A small multi-label image tagger, trained from scratch: arch xception, norm batchnorm.
Rows from block 5, named by matrix and row number. Rows with one number belong to one channel. Each number is 128 + 32 x the weight over the matrix's rms, rounded and kept within 0 to 255. All counts start at 0. Numbers have three digits each.
# convs1: first pointwise conv (model.blocks.5.convs.1.weight, 192x192x1x1), inputs 128-159
# convs3: second pointwise conv (model.blocks.5.convs.3.weight, 192x192x1x1, transposed), outputs 128-159
convs1.19:108116081159109138134134086068157160158098114141097119117109106140158116098200135147199141116130
convs3.19:177104144079173140047132158165168122163158102170126119135196135211147098102101125165077111137131
convs1.20:146148127125161111123142139118144126087126167105119109162129042104134129102178190174177145130069
convs3.20:144042133158171114090116125056156090088139159143099120124146114094108085143095152091136137141080
convs1.21:129120155098147113152076100085153115124144123128163132121106116133062159102073159151103210152126
convs3.21:125147121102108108071131101158115131129092139148147113148139138162164147092164132166099122123159
convs1.22:098134116133107057165095164210159126125127111115146133116112157124123140161115102124139091108105
convs3.22:118083178143165176199127121157087100131107151139160110105121126060063119121130106121129092159130
convs1.23:117106082137154047165176180147165056151130103121183074106115137134175196124113138147113108145148
convs3.23:127134104191037133131127115096124073156118104158130131105130126136049087103127120145130119136138
convs1.24:125092126092129177107097130169091103083131143126142137134078108147149138135145112150144121131115
convs3.24:108166123141060121132120067124114127082141105108136141089113144151160141080150120144176145175131
convs1.25:091102129114146158170159096132111191047132169103154202090114080135112118203058156133076110048174
convs3.25:147100154138169057107123183182071089122189184151119074111118132109099102171147127161105060098154
convs1.26:126095136137111116119088169143152119121128099119102191105093179142141192165128129199091070078150
convs3.26:126138144085113123065100156204111096151076098128088091121176152220107074187056086113107133154120
convs1.27:144164176137120167077120111144098146101074117119107082147101131145120152098071122076114135185154
convs3.27:082181136089194169156091090102140107173170159108161146111149087079105086132143106135153133092135
convs1.28:102124110147190081103128144156110118127090128156144128113152106113117183101138084122143133129138
convs3.28:095157117095118119112173124113116106137145093142115132127124133139158114129106130095121112152130
convs1.29:132186093097121178109165108149163162131158079130130113163146129125166168102116122109092126089151
convs3.29:115136161099149136159096114136143121115130137179070106170049119053195108143104095212125183122084
convs1.30:217166098150126154166087163190126121190144055137180149137114214147109108133125100122184185134065
convs3.30:128128167105142118103108161145168181146131157171186097056149101141093148109121158105112118097156
convs1.31:092121110126092093135132094103084134255145098188086082213150197065117149140065135182138131117090
convs3.31:114165168094152137165135144137076082151123096099065141145139164145144164180136152081038128125128
convs1.32:120144123102109133085179178093099157153143083138106118068104127085168131116130092156113152110157
convs3.32:182127071159144064134118128128070127090170122083108114063094158100100130136138125168119126120076
convs1.33:135091125111138193125150131091137126165136092171129122139110072157119113073137136106126128131138
convs3.33:100110133110208167174107130118160090111112138081161125103133160187194121135074148116141135155106
convs1.34:064190060140101116167182120156165161161132136099119121134182109146159127232083061133100064138119
convs3.34:123130133126123154070132110121094092085093137081087115092088193189151143104083201184102127116189
convs1.35:135108143113159102118109100096156193110141189103119096160167157103137099147178194130148158098073
convs3.35:153134158113129135149139139102133128138129119078121179189171136141061118140085087188062113128126
convs1.36:195113102101136197137095096143056139104130131077121137060104061125109140156144097123147092070148
convs3.36:167133100158144176167090094169113121193076108141118151211101115116163107123119129140127157093155
convs1.37:133142119139139185112098193088143173136141155146117141122081145105110173074146096099100104156105
convs3.37:160127162125164106137153100139084162117171132145132139071119118068164111127132149085125157118152
convs1.38:121070041104159098128135144148118127176126128115131009153160093130120149131093078138153159139116
convs3.38:130123120152088102115106142124059136049120071120185127093104102123132148118194096124130152104074
convs1.39:164088182111125158141143103159169155075139097115123100071158106193126119156116110160149118185102
convs3.39:090147122180150032036152193128143130177103178087125097161124109077077155118101101113108099120148
convs1.40:092133153114133139126087156100084167123151144129127129162101108080134133135176118153162126158057
convs3.40:138075106085157140114102098097096090130125127151127128104188112143127104153143133154139107127159
convs1.41:107147093131139156117154106105143108087133114085123128100134110151123077085057140095161100149095
convs3.41:091125140122166086104104126140118067176099158119159146103106131049114171116032102102092058121066
convs1.42:152153245156111115147152153115115140075170086123129140071134207152161177172144171082098050123080
convs3.42:061141115110161102113138103120059179058083165142162089094147127110058123183116114070141135131174
convs1.43:154130171133139153134111158094122082177115111160155116100075154112104108122110146146110146119104
convs3.43:124166163075101148137157110122155099157068138102095148180123180091147131114110107079119159173084
convs1.44:123105111171146087161163098130140053129139143121096116138211092068160124135184060110117124135146
convs3.44:151092204159173101123141108052098193139093091137161107108072101142150112141155127120174142092087
convs1.45:102074118143089124113107134170071142058143111122137171124127095061109042121162135140141064133066
convs3.45:134121139129121097079044100115160139167122094133121050080102085116145105134174153135087118152106
convs1.46:155076144135133175093184156128110192110141156139130081153095149104130151136157161186115146151068
convs3.46:133159119157091167077090153187154204167120142116209098137168197146158179105138167142071184125117
convs1.47:133160144085096049153109179196133089117112179139144097154120107135117148156102159081152141140118
convs3.47:141138119109089185159129161126180149124105154154148101105089128129123107153116119138132127165073
convs1.48:141130146105110119148131140143142160110138140138121103072096096146118120106127130120130133079110
convs3.48:102091081136232124119100072093162113134092151148116122112134091119099126118135085111086073069166
convs1.49:139133146125105135163161093164154148132129148127117097133116102123101112146133156088192080137097
convs3.49:126169169143130128153142140156127139104123152134145130165162101173097102155158159104119149149148
convs1.50:091149119125163169085104134126107131066170113170109132178141163176099124040127162185155144048102
convs3.50:149171101168175135087103111163157099095198133105132102126120136159141158117107112107125173082101
convs1.51:189204119098137067114110111101089093125136117080154137142121155151169112127124148147084096099133
convs3.51:103176184089124081148072120018162122172122158106179077226095112221180130146161116095100033139044
convs1.52:142159111147142111114156158165141123163101105150140130177140130128121099094197156123152125068139
convs3.52:201075058128047081118128142119169201116182191065197144079159145175160131147091112193147113157132
convs1.53:124083127170136117122157064137138121093140169200115100172075108155134172132064156113147106166187
convs3.53:142126104160119070173151121183148151130118152135101142102125154129175104120065117125155082145100
convs1.54:161164116151150098152000129150138111119111152143111104111118137125141140159130164126172114108154
convs3.54:127175105169103133109030120180099190120077108143157150109096140218130092136137059142095073120143
convs1.55:133116153123121131167077104140127154100123158130159083144131133167133121166164082138148154108137
convs3.55:146129116119113138127079084167137156187127154084130069145110158102119132151159102112125134057176
convs1.56:090129127101156079132108112092114163132164148081174129079128124132110144140153098156126149136095
convs3.56:125137134144128139120114134117135148114117119128123145175140112138118101130104135112136109144145
convs1.57:169141104140113067136138103111162135117057065121094107176203136079115131150187169118144071156151
convs3.57:166144108170108131109078112170190139109132128117095090158105136124128118122120185126064155171126
convs1.58:125081142082043128082103111178092093109157168172161095176110106068118121170103150149101147115169
convs3.58:085179095138075137101146151136174160109064116087138137112099126051118139137111128177092113081148
convs1.59:118184106048125142108133112149117157075173133094119168130138165147116109144148140172118111130089
convs3.59:136121091088111158149101055122152116097158096116148117141132155140124093192164141133124083181098
convs1.60:142167122173148076092115174152117148121077123178146143119131091163134099130121103146134148125160
convs3.60:133113125130117142138136130120127134129132129137139128114127125132117138111123129121139124129121
convs1.61:058146172114121103116095156147122158111144101094168151088094187108106137098146139147106125144110
convs3.61:175088127052113118133097173081149097150139113100099057089081094155118144126134061122120091105103
convs1.62:060144122112118104115056225132111099202109117118097117116118103094107167129060164075114109154120
convs3.62:079095119172127179058129090096121142101150097080092094111130127094089141059049101121109121087161
convs1.63:183109127179132138092166132095098120135078133103131130113132097149127149137138139146110162092078
convs3.63:131106152115201135110101138122128166117125152149101149080163114127144136147116111133107132108094
convs1.64:118161195226141096103119076101163027080134126119146128113178237134147188084104140147107107104128
convs3.64:189086109139180153130121109093157147155146165134144159166124108095166111114084182102217104113220
convs1.65:170159157078137143060157094108085113194145102119110136129121112083140096098091143115102044135082
convs3.65:151125152132134139099158190061157168102089153143110090156156137110123116183175102104137130156199
convs1.66:143166164145132204100099094188160132129120131156139155089118152146120114137095180096114139059110
convs3.66:142119132074136145176102170169115130125138100105158158113115090113177090146136181055139111141128
convs1.67:182157158122113120111148120118134138173144182143116113114170160125133148105135130160144157136147
convs3.67:171094144115158160067125152188085122142132134166112126149169121148114150108114102200080068155198
convs1.68:122069139103141146130162189098122124154118098162103157106180109187134140153075130139147135081153
convs3.68:107089134098122135123110172114122130140111082123117128125059143143130122109138063153141115146105
convs1.69:157128123149095159087102092137117192130111150109172101160134114152158158112092176162173126172179
convs3.69:116170117139098123152106144141178138155110110151071140148095128104170148105139092103137106120103
convs1.70:126168163086131122154163242180161110132135124162113129070130138157106102043075129107131187142082
convs3.70:150117175136174025134172095119152155124086115115159122121103177086103105158098105103131055127152
convs1.71:126113126142067145186127134134147195091147103128153128153118170127145113119106174163123104016138
convs3.71:163099149098067060085132131172171117138108110163086189130046154104132136198193140147114075140125
convs1.72:139168115111162181099100156117161143167094148144124100151169148204143117099104132167101080122146
convs3.72:190114121045171120139124095103163178072145126133169111176169133059126174116140115140173130094090
convs1.73:137142119128120143108116131121154177139142167128168122123129111108109114081199076132081142114145
convs3.73:149145135141089126105111130123144101120106132132160121170122139104068149159121136124178099113135
convs1.74:132069123108138062131144109045107098128129130145104150120123102100115149110082161132150101085152
convs3.74:109148117122131081134037177138130149187095100127059031094107149102078070092130061183125169143080
convs1.75:102104160122137154131109160116109198116115089076147048099159087089141150101148160134111080072131
convs3.75:149123145137116146091129147145086102136137116104181071065147176172165092230145101092175139076059
convs1.76:191082147139139065108120146094090126143106123089106090090104108124135117100129129102090147130210
convs3.76:106139123077205110096182103100143166072114181138109141131125097068130100154126108053131104101102
convs1.77:147132089128160105115065109077131174090063115122121117095152111083123135157175128131128163131112
convs3.77:121112104151159142166170128142160166117100071083176124137181097116125153112088110125181106091095
convs1.78:136083143155117164097155126169119143099109165099121098124086068163068091096127121168191120081107
convs3.78:153120108044171158141091104074070148139116118103118157116166131099177185132096146119129088098163
convs1.79:147130183200137102148142108106186059085088172114137109146102133131131119093108126166199094058118
convs3.79:102150027145109147182073140173143113084171149082128141154154094108158117163130009108124097155093
convs1.80:144135154124124135125154145142164151120110088183074114135061121155168106143165131129155095111118
convs3.80:100114108132110140136132122146125152155133170162186161120093135109138153112113155106155135120098
convs1.81:177118146113123173123102113173165117165123102094132155096172152099160160132119108104093110094113
convs3.81:165108126173114163090127148198120119089106149128135091164151178152123116134077103141113152109083
convs1.82:126163160150148127105095146158115129139129138149146076088151120172126123201096149133176113104098
convs3.82:139158091079166107071084178125142129210120159107128165169106137093135105127134103152100094109110
convs1.83:173133113146139123141110097167173111134171168167134112146134155119164161095144095080141149137114
convs3.83:145097159204185147137142139098155156134132096089162173096106111146133146071146070151097157101184
convs1.84:117105157160141093140104140192095167120136142184138175082120105149161133118107147057104074136105
convs3.84:167114200140104165099119183126102170108161121165105120170142132062166141089149133123145162127065
convs1.85:155102068103169156153114150154074121088136121152131110115081122096124140124169156166176137119175
convs3.85:101109111125087107138117086082072108151112148040071120163090210125142101137152061158174161134163
convs1.86:115119150118148130113125182139147160144151127149067118146130106149100125168089114140165165165170
convs3.86:136121062106143169121134105093144112155135150111111144104154149079134142123079134109138127117093
convs1.87:105190102184117128163133117109123168148110151116123130122133122132103151071102122112105150162144
convs3.87:073143148186117128117128118151102143109095128148130174111157121129166118120099131109123128116140
convs1.88:081081140111142120158113094138125165076129146147119156111165113107067152071092164096119118106117
convs3.88:108151101117144165178129120130087182085139134169137146159117173123189109101113071124118176126058
convs1.89:167164117113126138120117156131184105122240100099120110102152126137137121147110110110128146134186
convs3.89:166184146154101144120129139116085114070108116104110170175096156147160125102117095112139133106076
convs1.90:128060067117106133133110160130126115133116136135159060153140118068133140112084130180131077163123
convs3.90:077185128139106110120096035113074105106096138147143149153084128151176119137113156134195118046118
convs1.91:158094092139159146125099184058121134080145130137153138169155098183133141161102166152085129174088
convs3.91:155149206185164179179136181146147182073083116097112131104172119165095175104123133133149116134112
convs1.92:096132128099153127168136114090115119090129132119101140189119172114123076087094164127104113181095
convs3.92:144089090119117116153109178133183117088140127098133119119116118131134097152110184099134156101130
convs1.93:118118131082137106090080140216127139151135129145109112084084132107126148126126125106143081133129
convs3.93:160098092179112147079084163139144142146123172100118202134099180187174186103106178177112120077185
convs1.94:085126132019122186107133156092113174079138129085111099167135178115147104097117136168095135121124
convs3.94:118147174174110124141126128097195114155077056127205161085121160073110105152156175164090082129140
convs1.95:142149112082156117150111123171141115145071187101163147170132159136116144129125153128116184107147
convs3.95:135171129115140115162159135119140116132094113171109144137116123130131129087118134125115122138112
convs1.96:189096128106120170123121131116137161150133181120170125143115100144100118121151058146163076133142
convs3.96:114140092080114134138146135109133119135130127095126148135128126166175154072118114135124163153138
convs1.97:145112107183162189114115103129078136180088077099123139106137119153164093151135141093148142099121
convs3.97:203126107149113105078161122148114122101066088173130099111129116083084099121146123136098115134149
convs1.98:102116103138113094102173119159137118091117130142122100136038112115148171147193129111137098148163
convs3.98:150086104134120141077101138076116124121122077061089088177204142093188131116133131141133132096135
convs1.99:168120150180091128128090141144166117130140103161085153100106094138148185095136104178117075107139
convs3.99:087123109034127143104146112198104078142105119131153137196112137157132153089144104102166173076135
convs1.100:159135136125150178129088109082130127166147128136081153134099173139121142091139068126121166099100
convs3.100:169089097130146118122108120126147188114145104116128107148084148152151111113095093132091137115073
convs1.101:154093140139168121142120128141104153147087137150132113118156118111138158150094157100050112123123
convs3.101:125106098103126150142125115185148074107108121078140135095139154133121116104137126115058081157134
convs1.102:116174175144114148144138142143137138134144136134123134155099100112111147151089171071133118133102
convs3.102:117105145143065100085136149154125184168125136146142160084121150110177111144123117156085123077128
convs1.103:180077184162143131114199070092124124095127145120129085056136029154127143101144117131156115063084
convs3.103:099111101107049202059154190107136086178097087141075108130124088203133112094098107133138148152036
convs1.104:133072163127103122102117103123153173146104116173121136096110147149102164105126132139092135104107
convs3.104:126125126133108110149177148118145147126090115126135184111154108128148114132110124164127123095125
convs1.105:118084119118186070144119014119163152117165142132131106143130049113062141137152158119128118084175
convs3.105:128139123155078119113160210134163133118178151121151109076102145074120134116115143154120153109145
convs1.106:048153135185136136147134106149096108150157174125114133168090140159167068104148158161044145098082
convs3.106:121095140212134130163130112197086077173114154126117137112096138135167136068112138118104078148127
convs1.107:116081139133100116166147132115093107144128155076148134163108119138133123114116121105174134163132
convs3.107:174113131146102172114086143092145090151081168118099131127138129200115143147097095152129160094144
convs1.108:145150122192104109134138084107120134134136089140153098131118106113128156153149101142160136170123
convs3.108:203102151069136152142131095080130126161105080103109167131075117105136166174129116094116107131103
convs1.109:101126160136149180116101098090129120132108135135131116103125148129143132158125143138153104159120
convs3.109:130152120129116170146167140147131142146169100127137102142166185113180161149113088130138099112164
convs1.110:148143124147145132140124113120155127094161113085162162114108116105126179134221144171099127131107
convs3.110:149094123114120142085125158164120140093109147139179185204088095107119187092101114171136125209164
convs1.111:087178180130164189137091121126058172082078122160152146118116155143156115126101154169159117129103
convs3.111:124127089137075104120140147120140145125194127143152130120126166115109154169104134068149195135166
convs1.112:094144207147142106108107183106135101104083145082105126124082110125162142111132152173126138117150
convs3.112:105097150100125082149112104102149124165124120119145130148167131128135132142118097114133127108146
convs1.113:111148109163124135140163092210030179126223115137104118151128194152086158118140112078119116132164
convs3.113:172080109109136157122121094127166108189141105183055099115141106121090084088105125135139069123146
convs1.114:129075075138131137081140117131131128104111141099140111021137121165134149169106177121163138100123
convs3.114:115201105094117130178114123167072165125136104173035133095092135156164061142134150107190118175150
convs1.115:144157119188136145155152080157102086110074117129148196145138085150115131147161095144080090115195
convs3.115:091138121139072120112083163147143096143155092135081150157071136193130138094096122117124158148158
convs1.116:159149175170137120126038144117141108083127116135137135184107131154133138166170095131128140121160
convs3.116:045126113157136147156191125103169085169156124113143153174183166109125147194145164161131097081171
convs1.117:150201091143085092051094112114148129132121144062133126051128091169093135164195100135124172150170
convs3.117:108170186152185139104154108143128109147141113103131174053123155125083135141155132136085145084142
convs1.118:147052063105109219097172110122148180107119158188131157152143037127116112161174114133185166122106
convs3.118:129162102129139150101111154140132043136107153125090111148128063174156157151130070199053091066110
convs1.119:172150102150146092117085141110139141114127121104112105119118136034134117096145104129100116127149
convs3.119:117070056124123148114114067129131168134121101084166072136119092132136079139117116138092151158090
convs1.120:228130124165095133143116102165157152115070116128182107138163181123115144168141131165102121126173
convs3.120:129127070109104124127109112163133151126169138136123103106121130130129133111109104152158101115140
convs1.121:144106135120101103137137113174133114112133100143085129155143124158104154091144158161142150090150
convs3.121:135135134119106139118127126106133142116137138130151145129127131141153142125142135123115120112142
convs1.122:138163181107136135134155139093121068116107161103097183106144125163115160115181128132101128099140
convs3.122:191153227142099076116183158147200044116151102146139134133112170224139197100092133120086133131147
convs1.123:117122121119108136118108131135146077103132129110102110166134155117111115151134064059079106190148
convs3.123:154127101149085141153086134129125098144132184169059151137112133166142125095149090127086103150159
convs1.124:174100132180105081146138077148127156091113106121119114148152134126166123105136149152168122135126
convs3.124:118156132091134131162157166162167138170173085165150138071083121186085104119131135118116109182127
convs1.125:189118132162158170134088099102158123185069081092202141161128100110160143138122140139120085145131
convs3.125:101175065111111189122057148101082144107139068079143103157108070147151155149182163131149095102145
convs1.126:096088136146127160095124112154103109205105136144117073175114136110103170171167194091130106176083
convs3.126:109186076108122112131126139146126187104131133151107157141142135148119079109164150141114137177170
convs1.127:192070120110149106101124000073108126088116115129146107158154155197105152121087118105131126115164
convs3.127:077109103184048144087165140177049109074163048091152129155114176129172112140019135043149164082092
convs1.128:142169113116120129147122136098168127122155115158131126154189136130161152143108122153133162117145
convs3.128:083107112133128116113154130082104129148141145104141120106121146154151130124135129122158120104126
convs1.129:159161162100122081152130098138101192122164111104134135194105142111116111112118167093131160090174
convs3.129:192134078143120155156059149089117184177168117141149099096097074148095058130143148075161112122124
convs1.130:091120183146088083162128147109179125131132086157159100172149143143122113123102054134106121179131
convs3.130:138110129127155074189091158111172135126190125110148128151170098153202153135141123142107081099139
convs1.131:140118115146148104059131102162116059091128161118103103137120184145122161151119115200080157165127
convs3.131:115095097091145097172150115119116183140108168095083093172092112128141079110101073083122107116134
convs1.132:140100108165108136133125134106161091179124101088146106135116151154112123123113155166125138140138
convs3.132:100135101134154120134119137133089115115087097138142107125102105157181151170127109117102129129133
convs1.133:115133109183131119091132101184110163110085137146124150092110113084145161143094154126156149116176
convs3.133:064063158094128124129144161122083133129149158152197135000067177122140170150152135176064141177160
convs1.134:113142119157157099157114115169126143068124138157131087055118173119150150119236111083174144134169
convs3.134:103152093075113100083156152116163140116124165087136096117114106126146106084132127136186132186138
convs1.135:093175103134127123152142130147114105137135128122124222156172147140126225092128091137161180130185
convs3.135:136116120119129138131095153160115145122168116124137109127135128144171136098119107131115109122131
convs1.136:142176083116202162138138139197105096128141140166091133153163159151135129186067112177126128076125
convs3.136:131107120093139219101160183133099119125100113136124135121158106134121126119102136168062131154121
convs1.137:142087185096121146179049114083120148130090179125134171110090183160140136204130128113129105110136
convs3.137:122115146097166175135127134127157112098135153107165057130165163133106158163131115066133134167140
convs1.138:155083164054155134190056141098100077122147107163136100146129153138170123134108115120176113133130
convs3.138:148080156110122095091123123124128121122103132098136091094136106077116137093095164148143167153116
convs1.139:117145200116134138082145104113143088130146109147146106146142131098115112135172099124116117148093
convs3.139:151187117191109149088166119111083126153151132096085105123118103157117105094140140073162154135086
convs1.140:136150118089139106154090076157125172097132123144105171140123113179121091174176092106200024157110
convs3.140:140134131127100122181168088122089144110181133114115074165142170116110090128150115152163147186095
convs1.141:078163187214120121151127180142102141172163125107129156151075156187139104081217044153197120142178
convs3.141:166174117110096168138129109173136094142133098091121114143155117087117124142129084109059099079137
convs1.142:140155129188133119093153132096091101120114125160147082088144158123140151129156110171076137163067
convs3.142:159116169114128162167113097126125134131137105149097014100143134123132195145111177169121165123150
convs1.143:134135130143111171106112152036147134137137176050118133123109117137103082159088091166078128106139
convs3.143:153092102111172129142105078137103134167085140097185142181094133105088127127160131105037141143098
convs1.144:089164106085131150133052138119115127167146099113075155128132136163143131171157124133161153124234
convs3.144:194105089150143170100171162191146126210097141146221095165179138132114102189099120099079133128064
convs1.145:116074084104118121121127013094113163117130171111133137133105125120103130116082146107141149165158
convs3.145:136143167131048143106138189133116124127102176115141113161143100075196139158177156174168171193136
convs1.146:151091141103153111121097105144152124094155131169132110110190108156148127139179084115210176125095
convs3.146:078148083187125075131106126158194125071134142108113119198095144117106120116088154128170098090130
convs1.147:134129176113173144085143097127124116148123098138115176100137153158148088163126124109090138144142
convs3.147:171123143144105157157104138110121073110113117122126084159170142129111142165110194158125117082128
convs1.148:084122151208122142132108129150146121108184147147141159138110155123140113145143079097109146104142
convs3.148:141170159139127100120099128131082139116204102127096147184110132102067113132148143161130126176081
convs1.149:150129150179138118075100160142157099088107114126114107147114139139124014118137045162152106133118
convs3.149:122126109151126145110094111173127134130149121150097142141145145126114125114107065154134120114138
convs1.150:155152139166191148118130144068147113115139168114139137152180141199120092182092135131150098115109
convs3.150:106110107113096151134107142159093083134128085162138174170039152077135163137089147166162178129150
convs1.151:052152174117137070157131123200085132130129136087133154131159174053142097164138119108203140069101
convs3.151:149108132118084111159145112151176113095066099134152136047123133134135089074095105092127138109070
convs1.152:168150137139118163110133118095131144117166118124126103098156079058129089074085111137112116041116
convs3.152:124135090202129088103116041119100114140138159152150085096134100140128116110144116126161122098119
convs1.153:140092068087188198142084141120124116172169155155158112118148162120159134121075164093127194146063
convs3.153:164125129148179145146181136128179079111132154116133107130117132197092119195104130106100153117124
convs1.154:095104142148123119122125187156130153114134089115146130080130122120124131097103133104135143156130
convs3.154:095071103123118094148131195153124123132135159111152163130089105164152166103178161171120134186139
convs1.155:127104138108106172139061101163143109090155120103087117137142175089139151151102132138154093088158
convs3.155:106113099163119119139114170100150085059100125158093122142100127120121119132144121158118090140078
convs1.156:068091152134127082136111159180127101188093125142119127175136117175131165104109125180109149173121
convs3.156:113138107147118116079130112127056129092106144156174156146166141125087089156119132070102135095114
convs1.157:125149106142122133143183120151172148122118116132154164152181070245103119190058126143173126051186
convs3.157:093141124133000152041162130141104145160145134157168150113109148182160179098206188178079151097182
convs1.158:190112145130145179141146179143133125153166170181061091087180169074148118135145131167040091141138
convs3.158:132067141193065145098158153089107043083112183090143167137138112166141103116169151124039172150139
convs1.159:104139087086117107098194099198126160182122145158157080100119130129113151156255135180070124142112
convs3.159:029128169082207148118170103150159100163152106165098178128076158090155135138156129168097140188140
convs1.160:028108111159127137148181204061082146099089170112131135143114135059130140154124127186120135109118
convs3.160:113092172136117148172199087100162154123121118140174135188103084148107077096145156136134133146096
convs1.161:163111069089132053141107099096118154120100161139095107124173141184131057134127157060116118020194
convs3.161:086103082136145119144067084102131143171146120131109091145145125143121072101126133092164048145165
convs1.162:112070097117111191122122139131154132094133084114190174141148113105097167112167179152108121120144
convs3.162:055112179142116121114152108078164063142120092116166168114162133115184152125083148126097096180139
convs1.163:097060113165091070170154092133148165118120144064164115070081113165133106153132117131107089190188
convs3.163:075085130122022117143189114058166125160093084095107136160143165169065139126118080117122145097112
convs1.164:084057136045158139157158116117135163129111049118151115169047159142131113140102121163143131077175
convs3.164:155098128114081150121099141150120150131169101123122078118105115098118126143141146156090097118152
convs1.165:062140131122104154169145094031148107070124112155103092101108073175117142134168130132146108137089
convs3.165:144134205061161189183131095108171186115110144148125166153154079106134126155139143157089115113187
convs1.166:091175148176113162147156107115117163189079088019104151110093101159150156149163135152149123133106
convs3.166:134134119162142146113129159162123143129064114164118153148073138187178135108157160189140102133089
convs1.167:143135126143153129168131170088102131126161159127107152131111095144163127118121155128158125107115
convs3.167:134131162143122155096095127113119142150145163147161126155127114211118131131128136109150108129100
convs1.168:156142096162131148142122116112116136149137144144134144149102190129106121125137157098114120138120
convs3.168:096144142126159098125087114102097157097117100150097079126150057101193101136177142121126140153094
convs1.169:116141092104118070103110100115171174159131122115076099090140190106132125118129100111091072154140
convs3.169:121160161083098119148100110102155139123155122154119143089186120094126143143120118093135078147203
convs1.170:146114142087123078142090107131122140076117108128128085078140195122133156134066108129118141151081
convs3.170:136106124066085159163093089120021107132097110134139058195113025113142131137088142153109102178109
convs1.171:090118143169113118104163125077142168116108148134151141074156102162145154102083093155157097127108
convs3.171:120152142143153041145129094087126117141111122091147073119178112079096103099081076119114176126170
convs1.172:112109088108130136155127131112075052138135125153189146152080149192125117088127159147102126102115
convs3.172:114123091137147140166166127089127060115082145154077154139063145192150122112146162142050128169132
convs1.173:150141105109137156099141126144091142100128163170138124133105157106128131146094145098138119140115
convs3.173:162136147100134116109092116120133133141141111141133110101146111162086122155080107193093134137093
convs1.174:115113070117122172166125115108140133099135107112107120106138160114094116115219117139151151149162
convs3.174:135083113101111143116122181123129152164112074124107119151148099048152132122134113165176156147120
convs1.175:042129150156126119120109102151098125153133100131102126113156125186172176138160119126115191161082
convs3.175:049090080076164127107120142110074155126091119118110174145122146116086106151104069146110142145145
convs1.176:091138128076132116165121108143139159114181144100155078152130140098162116105085160127182118197079
convs3.176:095039093107136115121126081122147093043149061115141105123149089167149102080186125086059088035143
convs1.177:082129133164104122104135111142103109152131158113088100112174116157133101092094093142167136139119
convs3.177:141159107123166187079150120011122198113157100169158136161123105170106095104137097158088116135140
convs1.178:155095235142129095125161124193089110063110174096140073096159132181100166137104138109116150096117
convs3.178:172156161162089116132110101147135149168172100084154094136121116138121213078110111123160168205156
convs1.179:138092165181129161109092102171192064084122163117166050098130168213134119173124140130097111191101
convs3.179:153159131163124148089088140168120135167079130157131090097102034144120131120132133170090150100141
convs1.180:167108163151110076123140105123125093132173171132121145129064131131127115139174126180144115105105
convs3.180:113151099068115100163145119157091185099155120165128104127064184098070130109139180198199062132105
convs1.181:060154155117108140116095107137147113136157157097106124119143142090120108090158106091116087100048
convs3.181:143093126121171110107070084174126072066091091072067143130149147070131172176100161168124115177144
convs1.182:134154111116177147070141133184147153090104140095117111109106133137094153113088109146211087121109
convs3.182:142143154121116097130140125120159067126115108180146122081185115110170187140082171106069128099134
convs1.183:151141128120133110160118106134150110107143153179166135155165095166122098134134088105125104093149
convs3.183:200142030087125149120115114141156101149113153162142133134104130152140107067140124175143143126137
convs1.184:120091134145107160104106145136108150133137142101163163170137115093162094116072150138071115121176
convs3.184:070140122144148147089073119142112071130076126116130147182098123121135133108098132159096089131068
convs1.185:162144092115117182109104136147146154112095114124155119163107175144133091152128155123247129170172
convs3.185:144155093130150144137121118175104160102133169090210091096113127149120124088107122097204168131090
convs1.186:156088115097140106147147141161080128089096100103137181115198156053139140097141125126140121125145
convs3.186:137121059131118130081123099130097118179163112091164126114118094104076116136138163171071126169123
convs1.187:070121097099124132095127105126131166039125119129128056143116109200127180099094128162183123196158
convs3.187:158132112117125175205109172119159191131131137162084184104118153056195234120126138132076120065129
convs1.188:108054149161143099158127168174182004161145127100135171068150129127110114167116114066144160138141
convs3.188:173114170140125084144153131158132106094165131203112137160116148068165131098148164155140147089120
convs1.189:091102122173125159087122105147126106192089136128137145073108158103177168112100135112109193153141
convs3.189:141107076163104118126123112132161140091132127128133149121127113113122133132102100155072065110095